From a checkpoint of a small masked image model.
Model: encoder activation gelu, encoder width 192, decoder width 192, decoder layers 6.
Rows from block 6 of the encoder of a small masked image model, named by matrix and row number. Rows with one number belong to one neuron. Each number is 500 + 40 x the weight over its row's rms, rounded and kept within 0 to 999. All counts start at 0. Numbers have three digits each.
After each neuron's rows are labels from the 100 images, of 14848, where the neuron reaches its highest value: "responds to" is what is common among them. Only what is clearly more common there than usual is listed. The data: telescope images of galaxies (Galaxy Zoo DECaLS). In brackets: how many of the 100.
# fc1: MLP up (encoder.blocks.6.mlp.fc1.weight, 384x192), inputs 128-191
# fc2: MLP down (encoder.blocks.6.mlp.fc2.weight, 192x384, transposed), outputs 128-191

fc1.110:513526600512533475473529439501450473622521493448484551508508455456529517491497413537484559433490527440503549470473501435511502423555510520394544545488474522552405520500466511503444601579528494
fc2.110:491519468548497527508558465534486526482491481541481477555430532430506641479548510556508458484491470541491552555509499533460452568543460490475547560456523432498542568427467469585484585528458490
responds to: roundness: cigar-shaped (40); edge-on disk: yes (33)

fc1.2:511520516440486468527509536454489512492530487445499558483558456465498567463427520566521523478522446569470518451505514487496494476449464580465460520474469505530546418377505456463515451531505472
fc2.2:506473539510453509491459494495560463400496430477558521504451501476551503490504446506490477464538547546579506506541486534460543530566580480531549497501494486450537486478502478566527532470482555
responds to: shape: star or artifact (29); edge-on disk: yes (26)

fc1.114:555521522504505451493462500534491507487494490432542527486490462542486449498480500557483482515448498521541451540514457595469425517564447534591506452492509527477465492504513570503530482535570473
fc2.114:468505537463556468477448508491516498503476455525505444516500505441549521492490472541552557540494473506559511515529536531470478530512512481502478539498516501497447504450440476533457513478506452
responds to: shape: featured or disk (63); edge-on disk: no (55); bar: no (38)

fc1.116:554472487483528502489489456453479452540528479520439518496478481524540535529483448505442520493554532457493413515483511463515484523514475456461383506451469462476423514476484466550491499505553467
fc2.116:510487514531454496508425529534379527543477484481534483460536502540495439511478484484482465521511514461501457542510485483475498487512518448548466508492493468479494457533498534456542495531497473
responds to: shape: featured or disk (68); edge-on disk: yes (25)

fc1.130:490536443541572490534524434454460479509469530469516595504505465563476503484509471535485465466509492496502495522418461566511487447560453443527483444445413454559481477562544569525450505497522505
fc2.130:484479501553435490486487551539581432510500532534561537444524541460483466520475495492489517498429485483484519497461565442510542464494541439470528435525489472512440478524480574442525455589587479
responds to: shape: featured or disk (77); edge-on disk: no (70); spiral winding: tight (34)

fc1.170:541457475483436491499585497516493497602514499502452620476563495542449468479454516525460521442514484507517503391453505473508511481423457514407485452447500426495455487498494496538500536502411542
fc2.170:478550502512525540511543533467497513439455584573517466482548471464584578467538454487468490452471523493469435574515514546474529605570516487528516488578565476488484540496481494428515490494506498
responds to: shape: featured or disk (75); edge-on disk: no (66); spiral arms: yes (51)

fc1.182:504467442458490496443570433424536477573540521487399470540462452501505557579494499447441473569460491504488486541527536421507460467493537510436505529475592531514534509424458479512455449518507476
fc2.182:515559505521455490512538555534447533441508487453491537436510458481533424478446381500499429504401510536538455544525507555528479512526496540512495500552503473411537467510547501500533561522504486
responds to: roundness: cigar-shaped (30)

fc1.119:570515496520525470513506559554475561481464449499584528502509389480531461532528465428532509507447519522422461544482445528540528498478500533552536469525502524479499433522504579517526518527514414
fc2.119:530481473505492493509585508536561555508515531462578443500529513479567512543507530509482497478485505536492504486519548491517467578507515534527437529475524463525479502525512441514506505525522484
responds to: bar: no (32)

fc1.163:459461452435469490461494509503523524509560532485507501499491556509521621500553482468524509507546479508565519486523468521540463569519553471493484490479485504493500522491540409508488531510448414
fc2.163:560565518496497478502470470556520520543506514469461465464574512486407461493441566484438493513557538430512504456450542515468515447456545514539481452515471502502547524534526473458470508533553482
responds to: shape: featured or disk (66)

fc1.365:527456478479486572568533574499471494530475455468436562526492545465499512513510511542500459457476524529441510533555466478450546504487476489559446473450573463541502472530421598503553443521496533
fc2.365:543512488482494583508489519490499441538525541409456503458419460553567493512503483491512477466533489479444470546515525478489443438427505499426460520520563516564520567481466435493516480495518497
responds to: edge-on disk: yes (27)

fc1.43:487512505549502553469585434461528497505484428514525615536528552403566535474458485557492504439517483470463503475535459457494474506486469541468477492515535529465508504425406535464522515469529502
fc2.43:501463472421447575496588509419511509509566516505517428485439569502424596555454501571485478530453461470481491565510512471515468497438489498460435425479514475448486566535448502575465514460494576
responds to: edge-on disk: yes (37)

fc1.36:526537484528481431467518479515444474513492476460503503548537555479524434503519518480499512448431584510502530479532472511475444514478575476561552516501513517526535541534476474460549498501537437
fc2.36:514452564470549519496505472525480532567535484477531520475467460507528590522416479502517526483522503530480488563521457507481507526482492479476516554482504497526438522505473468471507569479482499
responds to: edge-on disk: no (51); bar: no (32)

fc1.216:451511527477526540484583492477496491543433516461462483394462452453533497528522494464479476480545498486435539540504524436502523445486481509444513528508457433498489503404542530470524432572525469
fc2.216:579528464493571459553541478512459469432521455445478431473534519494545495486459437483564495512497440539512474519482515524476492522484550507482513467466518522470525497507495507530493494439552563
responds to: bar: no (32)

fc1.21:486508545538436459539465529518506451448471528530533517508568486528529452473462537507462503528493514495525527521515522594466490495522426459551482510534469525523503507545490594519529514501509465
fc2.21:543488493500484505535528477530534521535460512496535489537484491504550499475491558543491534507560458447489496522460451503489537512502554473483453497492495457588502496502447485491483507473481516
responds to: edge-on disk: no (51); spiral arms: yes (40)

fc1.162:552539518568515520542526492538488475401484516493466475489491456522485520545494487524440508430542451542481535445535489521449520544512498527590435455470600461551478426513489489464450544523444553
fc2.162:511568505491565452507442460492430552457482481503468423514448491408575462442507478488423534518517475468525477520554439432466488464514544519455557479516536562572459509563580471534487506522521492
responds to: edge-on disk: no (51); spiral arms: yes (42); bulge size: small (27)

fc1.237:517520514536487434570512566527571517421438537580586487517489503509495466520521514592499459470456498547538480534537543563481501502497512486565530524489534454496536468485515484482531437554451498
fc2.237:471516495493472513530473511517455513517499491484457486518523491503555447514488486443501517497516506468523521524481501508514538500481515469503457458472503487501504507522521513541484513479530487
responds to: bar: no (30)

fc1.317:586489444552482499507497488457550504477420479530509572485471426449527485559502460502520481514502526595558540483445561511492548525474471501550404519456488477443539473441486525550473473528456485
fc2.317:465498541534466409465454498500478480510505510444476460511594494503549412588460462375480504477411506466556519486512514466501547468487522436507427429524553459476511469580532510514502484493535470
responds to: shape: featured or disk (66); edge-on disk: no (56); spiral arms: yes (41)

fc1.368:553499468468550495440482436541477464470562473516458436429543490473439460459496468502528547520465465470577476444479478542459519427567468599525419485467472454478492522549469543492502464513446525
fc2.368:528553468490554440484525499550483528529429472532486481477505397533598558424530510568546523459456464535480501492534519525513569528491531486496508506543553483394511472496529523515518545524512539
responds to: spiral arms: yes (43)

fc1.382:482552490486474465474597499468429503512504477451446582543558512468381540505443497521430489527492510494464514438518504492577505494509534513525443503450518490468514508479515467514509503489459492
fc2.382:498512508467485500529517493517448516523489518488483501486519481504478476457487440474465467518427517502519504437524523454454500457487490471462509534504487493441510510520512485532454512531494467
responds to: roundness: cigar-shaped (34); edge-on disk: yes (27)

fc1.28:538524529537566400486571554522458510530486523480541486544513475496616450521490581458453430480460490525529494527528462517531469500575510515413488528506476509547493527413502473496459534506541498
fc2.28:521527493506499518506550524527509484519493503477510495525494482529530523504502538539542495540494476501522513550494507532519514501479491527497526501475494501521509533497532491517508522495480511
responds to: spiral arms: yes (41)

fc1.272:526488508485499563497589440507465552533556405452461551522576506514456419515516522482513518507562443523473489484471419486548576498492485555444537537429531450613411437519539455491484519518530546
fc2.272:444483536500509522464487476477487453506533531573530442436434547466379562443502530568439466537470465479437496533515511438490411536597525485526516445516458510437514521432503492481473533457537456
responds to: roundness: cigar-shaped (43); edge-on disk: yes (39)

fc1.199:486516539464539491483478504477521459515560517511426563475498574547524472469507464518502473468510450482479482563499536527467529498516470492501486524486495510523523413498531463490535497540449528
fc2.199:480460529468519543502516463504578536447457548562523486561442521468529547512542466522488577470513497517538492455499447537485458586520535578482587437563498485451507533469504477524447521463562486
responds to: roundness: round (44)

fc1.369:415542534450518513491503449518445518463538530476509441529519458533531459422520536498473430501405520495518519512513495481528440524542554565467540502494518491524509440608550511501509478553458548
fc2.369:506516542502536533505501541500431500493481494520471495523497517516467440538535491492414503519477517492436500460500543491487535463513514474479471447496541517543455501464486514486503459515495465
responds to: edge-on disk: yes (49); roundness: cigar-shaped (44)

fc1.80:503477554543540434514582498552458511496466521514536544544543464469462549491504469533478514492437571506534520495580467526451467474490471552490498486470525500512553502456491538470566447512464498
fc2.80:451510495502515510531499496489508514473481505472501474512485462502523517474451477494503483455486487509507479523517539475535478520525510519486503488505511491489481514505480474515492497491519493
responds to: edge-on disk: no (53); bar: no (31)

fc1.133:481503493515514471488444562583568581375449438526558504470522508533495444477479465548555496426512550505559530492502530542462468512490509491585512510524495422563526442506467475500546515494496519
fc2.133:494482562514508509458470505561505516509454532431506528450509440517536509571488496463508504537538534536448508534472506475484467530483511459459495554506539526457545523532524474519526485519535520
responds to: spiral arms: yes (39)

fc1.149:489448420411520542476526479483489498547518532492431499542495522470535510553509521439465543523475471517564483506487467436483484497488546481462447574471495493486528489408488478473519475492528507
fc2.149:509498508514513477519517494517479505517477476476515508509512517526537479526472491496504496494458509506523543521513501509490479535543493496499504484515509475480492512498539527499490509452518502
responds to: spiral arms: yes (41)

fc1.322:477503439402483493469561436511515542472568495484455514470478520548457554536535497520506546544506516469511492574538501437545466529469519457529467524511552492460550495397470503506531424494441518
fc2.322:515527489513501489518503504517496529484487536505503499475478500537480473513503490510526479502493520537538464574487497550517474536532459510510537483518473495410503473495509499529488520458468494
responds to: roundness: cigar-shaped (27)

fc1.135:533546550576504428551433576522519519450429452513576510529487490468515396502473453551504486439479531540514475555533482567418498504563477511542457467516491523503564476547484535494558483556504501
fc2.135:502472484473490501481501468520499502495502510486510472502479500488543532484485512500512528492519482490492487525506502500497458524499521482481511518483486516499520523504470514503506502489523507
responds to: bar: no (31)

fc1.180:564420429461504547472491508448568473481492481547449452483537444464479468468540523504478481555495500532525533473474507487537510421457495543517470496490482543512521501452544514496531571447523531
fc2.180:484504527505510503505489519486462469540452493499538510522567503455496417537489468488529482480467511467501530485486552533497517441533549530492493484547497462509476404548511454484534490490529452
responds to: edge-on disk: no (53); spiral winding: tight (26)

fc1.326:577499462526509486425502456494520535438468481528496502472468485467523502550521499536452447558530528442540509446423479509548530537510496458555471479526538431424493541433522499482434494485444482
fc2.326:516506472532479472504442492482440489578481528495517419526494461488431470550487481466480519512422531525493449486559532525474537474504487464514476481477516499539492469561499541537527517547479455
responds to: edge-on disk: no (53); bar: no (31)

fc1.101:498518553545513449508451533462484452421425549481507521390502574512558482499431522509505486504458470486545517492577495530550560488543494488509463487513459563558430461461507552501541439461495507
fc2.101:519468505492505537483570420435533536538504458525566495485488509491503613508463456513475554480474499496574519423469410492513462543427554528478452507506576520439524504461458533451483502479528498
responds to: edge-on disk: no (51)

fc1.105:509445531527546416505501572490526502437434444526568500521481461491527439504460519500468485490473566503544488541584468533468472449485532562519517481554468515534574476428495495492550427556541444
fc2.105:506485478472494503509515501522498527532518487482486498518487530516566508522505503518523514504528489511502521540479506496494482508506511505500517507481503502506522482490472488519502516496480507
responds to: bar: no (31)

fc1.142:507479478485563519486603437505493423579544532549387566498464497538478540554566498467455548590529475478457510419510513493477521480504467526482517512466523479483481531464521470519504527516503508
fc2.142:527556521555488404516516512476462466442460536516467474466514456497510512504514490445486418433517565563487496496513461598564478570548447508546474439529494447439495569509456524489531522408495501
responds to: roundness: cigar-shaped (37)