config.yaml
image_size: 32
crop_scale_min: 0.5
method: "mae"
encoder_activation: "gelu"
encoder_inner_norm: false
eps: 1e-08
batch_size: 256
warmup_steps: 510
Rows from block 2 of the encoder of a small masked image model, named by matrix and row number. Rows with one number belong to one neuron. Each number is 128 + 32 x the weight over its row's rms, rounded and kept within 0 to 255. All counts start at 0. Numbers have three digits each. After the name is the row's rms in percent of the matrix's.
After each neuron's rows are labels from the 100 images, of 14848, where the neuron reaches its highest value: "responds to" is what is common among them. Only what is clearly more common there than usual is listed. The data: telescope images of galaxies (Galaxy Zoo DECaLS). In brackets: how many of the 100, against the usual share in percent.
# fc1: MLP up (encoder.blocks.2.mlp.fc1.weight, 384x192), inputs 0-63
# fc2: MLP down (encoder.blocks.2.mlp.fc2.weight, 192x384, transposed), outputs 0-63

fc1.64 085:067153155172119081141131140124178067144138146125117147105080135078086163103133111148126181098132124155108092127174094163114150118133084153170108086170156132105089176118135075151062083163141184
fc2.64 071:111124221102079120136124144154172181127095114142098179143124106102134143157164116121109078124128102178096141115127133158135104101073097191073145160140145134068146141138103133069143130044128149
responds to: shape: featured or disk (74 vs 30.5); edge-on disk: no (67 vs 24.7); spiral arms: yes (50 vs 18.8)

fc1.198 085:130180148114103101157111166164078151098052105156080116101149103120105120137120122181170063156177094150110155099181128143128107185064099150115153121158155144123100107111108081070094111137168134
fc2.198 058:147157237117090160136086156100116095169106139188165134145193154155174112105125115126113160093107141074112134104137104133081157157116068132100127173141172098091071139186168103145120096138162113
responds to: spiral arms: yes (39 vs 18.8)

fc1.107 091:090175108173106103130116122088157091178127054133119130124149168088093144131103179080146099105104114104178081103073149136081150177111125115141115106096121138061139086182167075102106091079120125
fc2.107 090:143185000126117148135106111142130127116050110070124146110078165113106132079147112112134104167104146147096115110128118108142157119137170135095131138098132114148168132142147151101165125116093151
responds to: shape: featured or disk (69 vs 30.5); edge-on disk: no (59 vs 24.7); spiral arms: yes (50 vs 18.8)

fc1.337 085:120104160151120127185124117144136146111119126158170138160150090075098129079094150142138106088132110137140128192084149092159145144107196084111089132134110134129145115143111144063141113097123088
fc2.337 074:070168189108143137119106147186134153153144186157091056150187122174144078159166145110113108188130140095120111100110214092132121189073147143119099119078140123118134177123082152125098147141080135
responds to: edge-on disk: yes (29 vs 5.2); roundness: cigar-shaped (26 vs 8.1)

fc1.282 091:176120110103148147076128133095098132071134154169133099128172131113122139144105124173130123112113195181088163139170144175144064126088092128104168145109106126168141144115102091145152141167158071
fc2.282 074:173094149101178139164133132169137139127134126164140129174152111119149099128131099158119098107126098177090189126139153113111156122090159099055198136086131160129130083136090145150117203130089150
responds to: edge-on disk: no (50 vs 24.7)

fc1.261 076:139120158086124188112140131200112190078119167179195143128133055171150074116152124077153154145101083145078138163107099124157146095126149134137115188080112128129151131120120151144145155124082113
fc2.261 063:190188155181092072160146129174164157106159128142120169116167141101157199137184148144073126134205129124117090134112101127120107119080143182094107059159166133108118159103144140193155133081108128
responds to: edge-on disk: no (51 vs 24.7); spiral arms: yes (40 vs 18.8)

fc1.115 074:121145181113085106127097085136191225096088146133131167116160163102163147133124053143105136129078178153122105122091131163140191130123170114116165125153095216107168057136115083114132108159112090
fc2.115 063:115182171145162175072174086140099095097107165115135116153156091121130145133152096121096109138071151012144132130152180145103113177119157088156141153104099105094165139168155178117155125120107162
responds to: edge-on disk: yes (39 vs 5.2); roundness: cigar-shaped (31 vs 8.1)

fc1.179 166:110125168109149161118160084058115151098167126097128108143110132191139083141118164126131126112106121133165094174153138147080088151151107091131117101118130114090104186101138097045114185135137170
fc2.179 171:082120170167098139115149177137146146156130122137104104114099136128125155128166140077107132155189147152159138128168173111166127128138123122175154104113048093118156088123155138104098078133136119
responds to: edge-on disk: no (51 vs 24.7); spiral arms: yes (45 vs 18.8)

fc1.140 137:158114160141146121162150053086157098149110121059118090144152111033061081142122137127110134158099099104164175158132216165071139103161127113154149079161087124143107063152132114127174149169143120
fc2.140 131:142131138119163141111191141141170117120108102051140127158081075076135148124134124150117092069136055163112089127149079111147103127157121061154155152142131041177087107171132079139142150123102111
responds to: edge-on disk: yes (39 vs 5.2); roundness: cigar-shaped (28 vs 8.1)

fc1.177 106:091139154091131152104128120164172170129107051156122120089135136144106141194130148118150087150123080123140147147160094116125099097136098095119149117155147125138202108116170106133132138061195116
fc2.177 091:148168152117148083093100174135134099129145068122125145094145166161072070164139129140185119145155123116128094129090190103108122121099183145123125139144114138156126146072106171176114177080126153
responds to: edge-on disk: yes (30 vs 5.2)

fc1.169 089:066080120140102124080176109107109101154119078128123105128120135106161129094077073098081160112122148128155183104168153160096186142086157131077095177132053105176123152075138137095157126101120089
fc2.169 075:129155042115110134156159164125124118126144161161120121116185112112072104133114094135083171116157171129118132127147165066116080127105144105136076120100076013101175078140140133168153176106108116
responds to: roundness: round (41 vs 20.3)

fc1.295 088:111123179091138141147114151166107157147147168121119160143096106161141110118172133118134135185098119173118054128140136149145095185154130096097107150128122081136097189108125162092160167108115113
fc2.295 091:140146107159164137101125095104140131175135106146116162121115128101091201095187150142127137117168115119142096148151139150147031142194118154136155109143114112092111124109150075174150064118181127
responds to: spiral arms: yes (39 vs 18.8)

fc1.223 081:129128167159058120172178141151147106103150134127087075084145197093116139072150114146058128111060163074125145124080118142106144146166100115114050140145120111137133172144134114148159122145181124
fc2.223 081:138082065056133092130153152125140167122100117160134109130150066117130085169130145132129085121084123143163174114110109025128112138082139097166142173121164140114130116101140148109163205179120103
responds to: spiral arms: yes (39 vs 18.8)

fc1.230 106:119139135068186148148109150131102148137127203073114114161115070145075093119209118112106189182107152105096123141176146146155099151136156115100124146115143075065132135127118130092173218162147087
fc2.230 093:144122077171141104139167091144158140137148138179123133174162105129139182092129192132164110090161112110129067130137086122151064107179155181147135086162161171087090109093151083161136068103178076
responds to: spiral arms: yes (41 vs 18.8)

fc1.42 143:099053174129113049136127097149148122129094146150084153131134108177071163093123119158081146178173151137110191117114171166085168157106097144136143122121127179115112134166118123105140080116147072
fc2.42 167:102168158143176047122155177193096163117102163102103140145145085162096074133088144083112118088136183109135129168135129133114137143180183068124090135082129191156087112113118122102047108120096165
responds to: spiral arms: yes (39 vs 18.8)

fc1.264 059:206074177136150114126138120130141106138086109175111154128136131060091205111080094129033186047127136162110156150161129106103124138136107188123132133189152140101127038221211103134164169143141180
fc2.264 054:096142138126096162137124099107168121100127120170146135145131150130144114174157140177143139154084127091157106166190125122104101048160096146129104070090127086162175167176150136118112055124177131
responds to: edge-on disk: yes (44 vs 5.2); roundness: cigar-shaped (26 vs 8.1)

fc1.34 094:117110132179128089091087189122133132171140127163113059082160096099156179095100126140092128072121198141109069134148122142149162133090175086176138102086151092195123125107113067182156143119134088
fc2.34 098:128114199085166111142139127105118123147155141135150095125156071150102126146089182162183093090091135119169180175161145114149149146120128074139097116072109145151103132131109119159170097224095075
responds to: roundness: cigar-shaped (25 vs 8.1)

fc1.293 092:128147128157085155184108155101102095069064109115137179096141223096098140121119108144112141131077230089129149097126124139124103117104148173054070144133109134056093125151081088089115116120186158
fc2.293 108:119152179121075119106110181156090046166107191156131092136104116146076146103110109118112129086106142115140190164189102157133084169163094099195155102124184113155095128131191128135141080156095110
responds to: spiral arms: yes (39 vs 18.8)

fc1.279 080:139179158130104099122174123145159115122121081165150108124131112105167106125119150145112117087157139133119035181133111190137137179133106102147169126067133115155117106132094065126136117114142077
fc2.279 074:099164045143151139131114079146138110068124137080077149114166155096116104135093105147161157138125167115086127121114108078126153119144212100087128132127072147102127161155105177173162224129100110
responds to: shape: featured or disk (60 vs 30.5); edge-on disk: no (50 vs 24.7)

fc1.224 126:119143090093135123171095095118156092118182132107104142112126159138100104076155161078124140171114148128127136148118128177125132100133097179128108132121132163089108072098083123105104101143128171
fc2.224 103:097082173134129112097129170126113097118097178152112174171153065119101131142162143071123127124150129094096196145114116117111191125128104116125143099131134173123052101134147123103109120131114127
responds to: edge-on disk: no (50 vs 24.7)

fc1.327 076:098129054120078053131111141142159109116149153164093088128111155106071157092101132114069159104092133158149117182137115166109090115138167158111120132190168180113118111126156082130149022119109126
fc2.327 083:142108000133120122152084171114126164111090136136112105151129117119107153123174088106083147134086130096127140133136138180162124115125071104110138143100122098126109167148108143115163116115122157
responds to: edge-on disk: no (74 vs 24.7); shape: featured or disk (74 vs 30.5); spiral arms: yes (56 vs 18.8)

fc1.86 084:122092080140049119083140120161152118147146165193061132073109131091064182052066139131135087085105155102141136134120062143151099139124153122114069106139133115118152102166154094176183141127167051
fc2.86 089:121125102065097131116154107163140134129129117145146101157130160077152108191178159165126112119070088070085162057093116109170145121058164128132134127156184150121167132099130159163159177177147120
responds to: roundness: cigar-shaped (29 vs 8.1); edge-on disk: yes (27 vs 5.2)

fc1.300 076:147141100142142140122097131123143114118122137211161124089126204115129131132112177132080113122046076115123134134154107135081090093124092121115141171142171147119158160107149096132135073158178121
fc2.300 084:078124106119139117179195165114147124114172131178100130103153099127084135112124119129065138123108155123166223111083138118144170153158141106059119145112129136183092106186083132171145155055097199
responds to: edge-on disk: yes (30 vs 5.2)

fc1.247 078:112111185129113113141130173139095135138148134148110116106160073119114046151126130095067176086121104141161129180145148154113175131058154159112091068120135154149177155105099105124177188092117157
fc2.247 089:109151000183142097178124093149147141139175113130136105141189057129127146096094185081119123162125137082157024207170111117129147119080110145189099114115108105076134172143172160126121158116076140
responds to: spiral arms: yes (39 vs 18.8)

fc1.339 104:112117098176148069166160139144144157113180118125093123147100150128087119084112122116102137073131129128113131132169161126135117064159171155155156151187165104094103134113095122158123064106068189
fc2.339 078:098126000081143106171120158104128150128115131108097149150142105105087126112169138092091166170091139118143136167127118150160143120124109145069174140110146136162122144174177125096147118058173170
responds to: edge-on disk: no (53 vs 24.7); spiral arms: yes (42 vs 18.8)

fc1.166 056:123104165082110101122187148152096159081128183117144131106128143116127165111102095137091147129141194169123149159120108154113093147081125122123168136122130130132162097116131106156122102104121145
fc2.166 050:115131196116149134099198086116199121082160132118089139095170092094127086164145157108142065119118157101122117160135097147117093190096177144110173128090075102111165158168144144153143145082101167
responds to: roundness: cigar-shaped (27 vs 8.1)

fc1.238 077:130146113100111124125111082087167075116108118175166091107122174106129143111118207164105176084118105134093131130114098143138086208093127174115146127180128098153090138150151087080127104104191109
fc2.238 082:098116008153124147173145156184172141120122114154106149104118127097123142097148081132070146160136153093097153090136152090114138114119146119086126147122135105140173197123098153152152150089150188
responds to: edge-on disk: yes (25 vs 5.2)

fc1.291 093:071136117178080056101140108100131107140145118150104157136114155131113109115119132109159160083141106132151128152179123110092182127089180155144143108177161157100076148054125102062061050123080155
fc2.291 098:136128000131121122142157118120094155119106149105091137139144082098142107109154092100091176120102117100133184150162102094147135112131114117120183160114173095155124142138140183108152150139112146
responds to: bar: no (33 vs 12.9)

fc1.213 094:164152066127099098204123097116113172128124124247092140079147179071137142084133182183122075113121104135150143135091107104182068130115124144109112111193129110151098146095085092108138098186143075
fc2.213 120:105113028150147107207118126151125130100156176211070092186203096094139114131112136126075124130108134123111179117123143120110177153119127133026147149156151129190112159128097119138150165107137133
responds to: roundness: cigar-shaped (26 vs 8.1)

fc1.3 081:107159135122109112200095150121181136137178054138168099134151108117115105135171154062120126070104103130150077164129180144065138163084105171080123137133144097148182163146118082075154133145114132
fc2.3 072:083174026178133122164169169060152184093125100121140127179161173124163133091166184104078106152151147125110067160159140157119136124102128170104141141126121154084145168148145094129127068094080209
responds to: spiral arms: yes (39 vs 18.8)

fc1.216 164:166099154087178134095112072083138070103160104097200112124131157125172082161085156093107111137139074176138155194113126137083110136159088126137150144063139170151138062122121116089154190130097157
fc2.216 189:133149052172130142078101133105119129131091074155141085104140070120124160154108123054114111066182103155155174129137080101131132098143102085177220083097112103170123077092197140163140132165137168
responds to: edge-on disk: no (51 vs 24.7)

fc1.100 101:108083152096156146056130075117121127142141177093101130171109051154128079171104101160121138168151114098097140175177133159149183123109115086105126096121127150142103153116141186134083171120134103
fc2.100 107:157125000100108102114130126161165112175148134147165138131160132142108128079101126127097105099179129123121063137153095161147120080166132131136157107168150119107087104095112175140145154132130118
responds to: edge-on disk: no (52 vs 24.7); spiral arms: yes (41 vs 18.8)

fc1.68 086:085173153125101073134123134161119136135144142147090112077122141079170139148091107115024156029102181153078109169128095163175157169084143151113079179128087130182123150078152077128147172124107104
fc2.68 063:128097100130094121091173093073109137139114206174166099149187086161114102100145180157131135139111115125131145154112187082135173123113097061099150074134114086143199132127122160138168106133094082
responds to: edge-on disk: yes (27 vs 5.2); roundness: cigar-shaped (27 vs 8.1)

fc1.28 073:063164094140113127179075148123160097144113134111117085107107112129113113081142158180149085151123175157136101111092082155157089189120152087092162122091168121151097119112150161133138108145165098
fc2.28 075:095155128091190162107133126133073126128119110119154131102161107163123169155060121164133146051127137139110177151189144139185149115125151087207108130087137132156110147165121103147153129178082140
responds to: roundness: cigar-shaped (38 vs 8.1); edge-on disk: yes (28 vs 5.2)

fc1.351 103:089176170064133157144119163112142158097121141156177172102101139133136082122137099097151152126093088115097087128117060151118139113095124125146081146154087126176112195096117136087105094106132180
fc2.351 112:077183255153142144124160171078087154113103139127156143093119067137095140159145136095107091157122097133188153136133192112125126151104115143105161157147131177110179070108127112067089138100073172
responds to: bar: no (31 vs 12.9)

fc1.163 077:135120190152092159112114138157168115113074147168105146120117134186160146119152099172111151116115177101137145114160119097118171145130146135098165165144120119190126115136127107052104101191161089
fc2.163 086:187110105069155113110135160174168104094137114115152142162059144142191121096104118168137204084174099172109110166151085105124141170157174084126123180085153065130115159100132162172128157082081196
responds to: roundness: cigar-shaped (39 vs 8.1); edge-on disk: yes (30 vs 5.2)

fc1.117 089:131124133168074121160135080083148128153192072167158118069141192084100123122124250113146107100098152104086125161091150108165107135110114147105154108129141083136154105124122070175096096149202133
fc2.117 076:088170156126175102139192181138126091112140137120114145153178094156082128138163165121073098125138148158145164194132135150097124132102141156139124122092185120135109133135100107188144146050130143
responds to: shape: featured or disk (68 vs 30.5); edge-on disk: no (56 vs 24.7); spiral arms: yes (51 vs 18.8)

fc1.38 096:124143124092103199088120106131090115090189073095129096131095159148143159147096146134118111086104095079106091147130121122119099187142085110095104151080076081110120112119175131147184163202123149
fc2.38 085:198182037127150151137150175099154112115148088124178118105102106112184105128126113143141096080136102139082144158159100128106082140070125099133139159090137140127161030127147079177150127123067125
responds to: edge-on disk: no (53 vs 24.7); bar: no (39 vs 12.9)

fc1.152 128:124123133152222146175090091147137099172173066111153112083100107108070082089099132101110156113067131134072069178182147130171108109156149105166121085083099060146117068124173152162142139155124135
fc2.152 114:145195140157220107150130148127120106061122131132115167097143057111139209164118205127085070155179171129113141156135124141089108155123133114139154174100124112093154110070153141135165143080091139
responds to: bar: no (31 vs 12.9)

fc1.104 105:079128156087170106100090112103076192101140110175109142134153117172145110104129095150081172192163109169133155123109124214098152181100103097126128101146090148180150127138123129086150146128164104
fc2.104 069:169129117180118130142156145131124094086128131166110148063128132076136109151065148104031132097190103128093139138109105155112116191134139094119146126129131148132141118139101094119116114118118166
responds to: shape: featured or disk (69 vs 30.5); edge-on disk: no (59 vs 24.7); spiral arms: yes (52 vs 18.8)

fc1.249 088:135083171167154133095150101098118161112083120126088061153180108100127148167161125185132137137151150129107133145106138089179116101107132082111091148135092092187102109202175120140017148121138140
fc2.249 083:134094204123134149149142068160144120134106120145128184133110134107135132116132131152127183157073081164182155131113161154105169138135155117141151114149145146110125185183109160089126121112152155
responds to: shape: featured or disk (62 vs 30.5); edge-on disk: yes (29 vs 5.2)

fc1.207 066:095139134108143163132159087130092158099078086177211116095118140109119138074102151150161118159123134134118105143136091101111067155068118155155165111147056157088108130075140110126075129138151092
fc2.207 063:081130198134128089122107111191166137100158129109072127116178173119168154170197126141147106128184129100088103163109071132103128179106129121092156103148108145116174138132149156135113104113165103
responds to: roundness: cigar-shaped (26 vs 8.1)

fc1.275 082:169160172137130118133093122113140127052127133097128163123133161165154188149146060183106124093031200144129138179124125120115113142152133129163082124177099129104096108105165104056116072108124181
fc2.275 080:113095147137103076131092116195087129105122149195157132146124133151094136168120114161148094102150148084145185062105159069164125123176136143131090105142137133067081144115148166092148131217116053
responds to: roundness: cigar-shaped (27 vs 8.1)

fc1.243 087:117119187120158165116115159108131172082136153092115161116123065132152091146139139078127187125136110201171103110129110083070130107174162111105111136144091169183146165115106181084166161116099136
fc2.243 075:153136211139129074122087151112136097186137155172107125137114094136080171161146134153074107146178176159101133113145124142139110070202149147142156098146100142129137077139170179174157072135141138
responds to: spiral arms: yes (42 vs 18.8)

fc1.196 138:120135135188160183101108134124109132138067166174124145127132115139147161136063127136150089127153110159136118197166079184113126154119198102150192141079096112164136114140168108150164067138108079
fc2.196 164:124153199037157111140102113123191118138104121130156080101134097146138143093129183143156045144120133131148090200133147105092097108110137134108113091082154100147106132130137151145163148091114123
responds to: edge-on disk: yes (39 vs 5.2); roundness: cigar-shaped (32 vs 8.1)

fc1.54 087:069112151131107106116104102144066161056048170142156155092168164157141107105100194140143110163138131106161123141136119135170160115108142096185112149111091143155149123105046170071075174103093125
fc2.54 091:113161233149100158177154115187139137177117121154077102132193119076124175171158165071123161114163118061062143072106122132163136122125125179128132087117116141151122130112185149162117103152147138
responds to: edge-on disk: yes (28 vs 5.2)

fc1.336 079:160117122127111149123124112122105119163136140063180118122080062124074083191185157089138135134096139097149090141148157091143140148120149093143132144138128069095083143129116182109160192109078125
fc2.336 075:154139000129130100151183142095157145103129106094159127117155144137096158102197163125130107166109122129146050167123128147127130087133117140111108086125128136120166128088144150174104167115134125
responds to: spiral arms: yes (39 vs 18.8)

fc1.357 073:107089121154134149124134098146122088142096127090170101145136209138104129078121076148132094121165138133137129158177081171140126180099058150128072135127120117110165128167204108127110117151144155
fc2.357 083:112161177161127134136110113095159154082124138142084083150144100121153123122100082105088157133163128143144201124132187115169151169106168062127148151112115088131143141139088112130142197169082108
responds to: shape: featured or disk (78 vs 30.5); edge-on disk: no (68 vs 24.7); spiral arms: yes (56 vs 18.8)

fc1.256 074:142157133123153119166123086103114121157129116174180150108114134125151127132114163105100168061062116157082190159106085177055113127144153148124164126153158200120161151123151077129163151120128088
fc2.256 071:129149058167112164113159136115148228106119178198118074153152126131120115143181103133099148126141138117103130153129148102135118176074116100106155122103159110131189123160143127157139165059153164
responds to: edge-on disk: yes (41 vs 5.2)

fc1.324 109:115167138053147127126142144146146144143143115114191113131119153130130127095106142168200117185134100165147124153075135111162133143119122145147173184124127115143057134120118158148066160178155098
fc2.324 110:132086092074190142108170152192179107130120088100082108088125099078093146133118161170160063096194126151162189146171123118185098161107141124163147124137122056152117139116122122155187152106152154
responds to: shape: featured or disk (63 vs 30.5); edge-on disk: no (60 vs 24.7); bulge size: small (29 vs 7.2)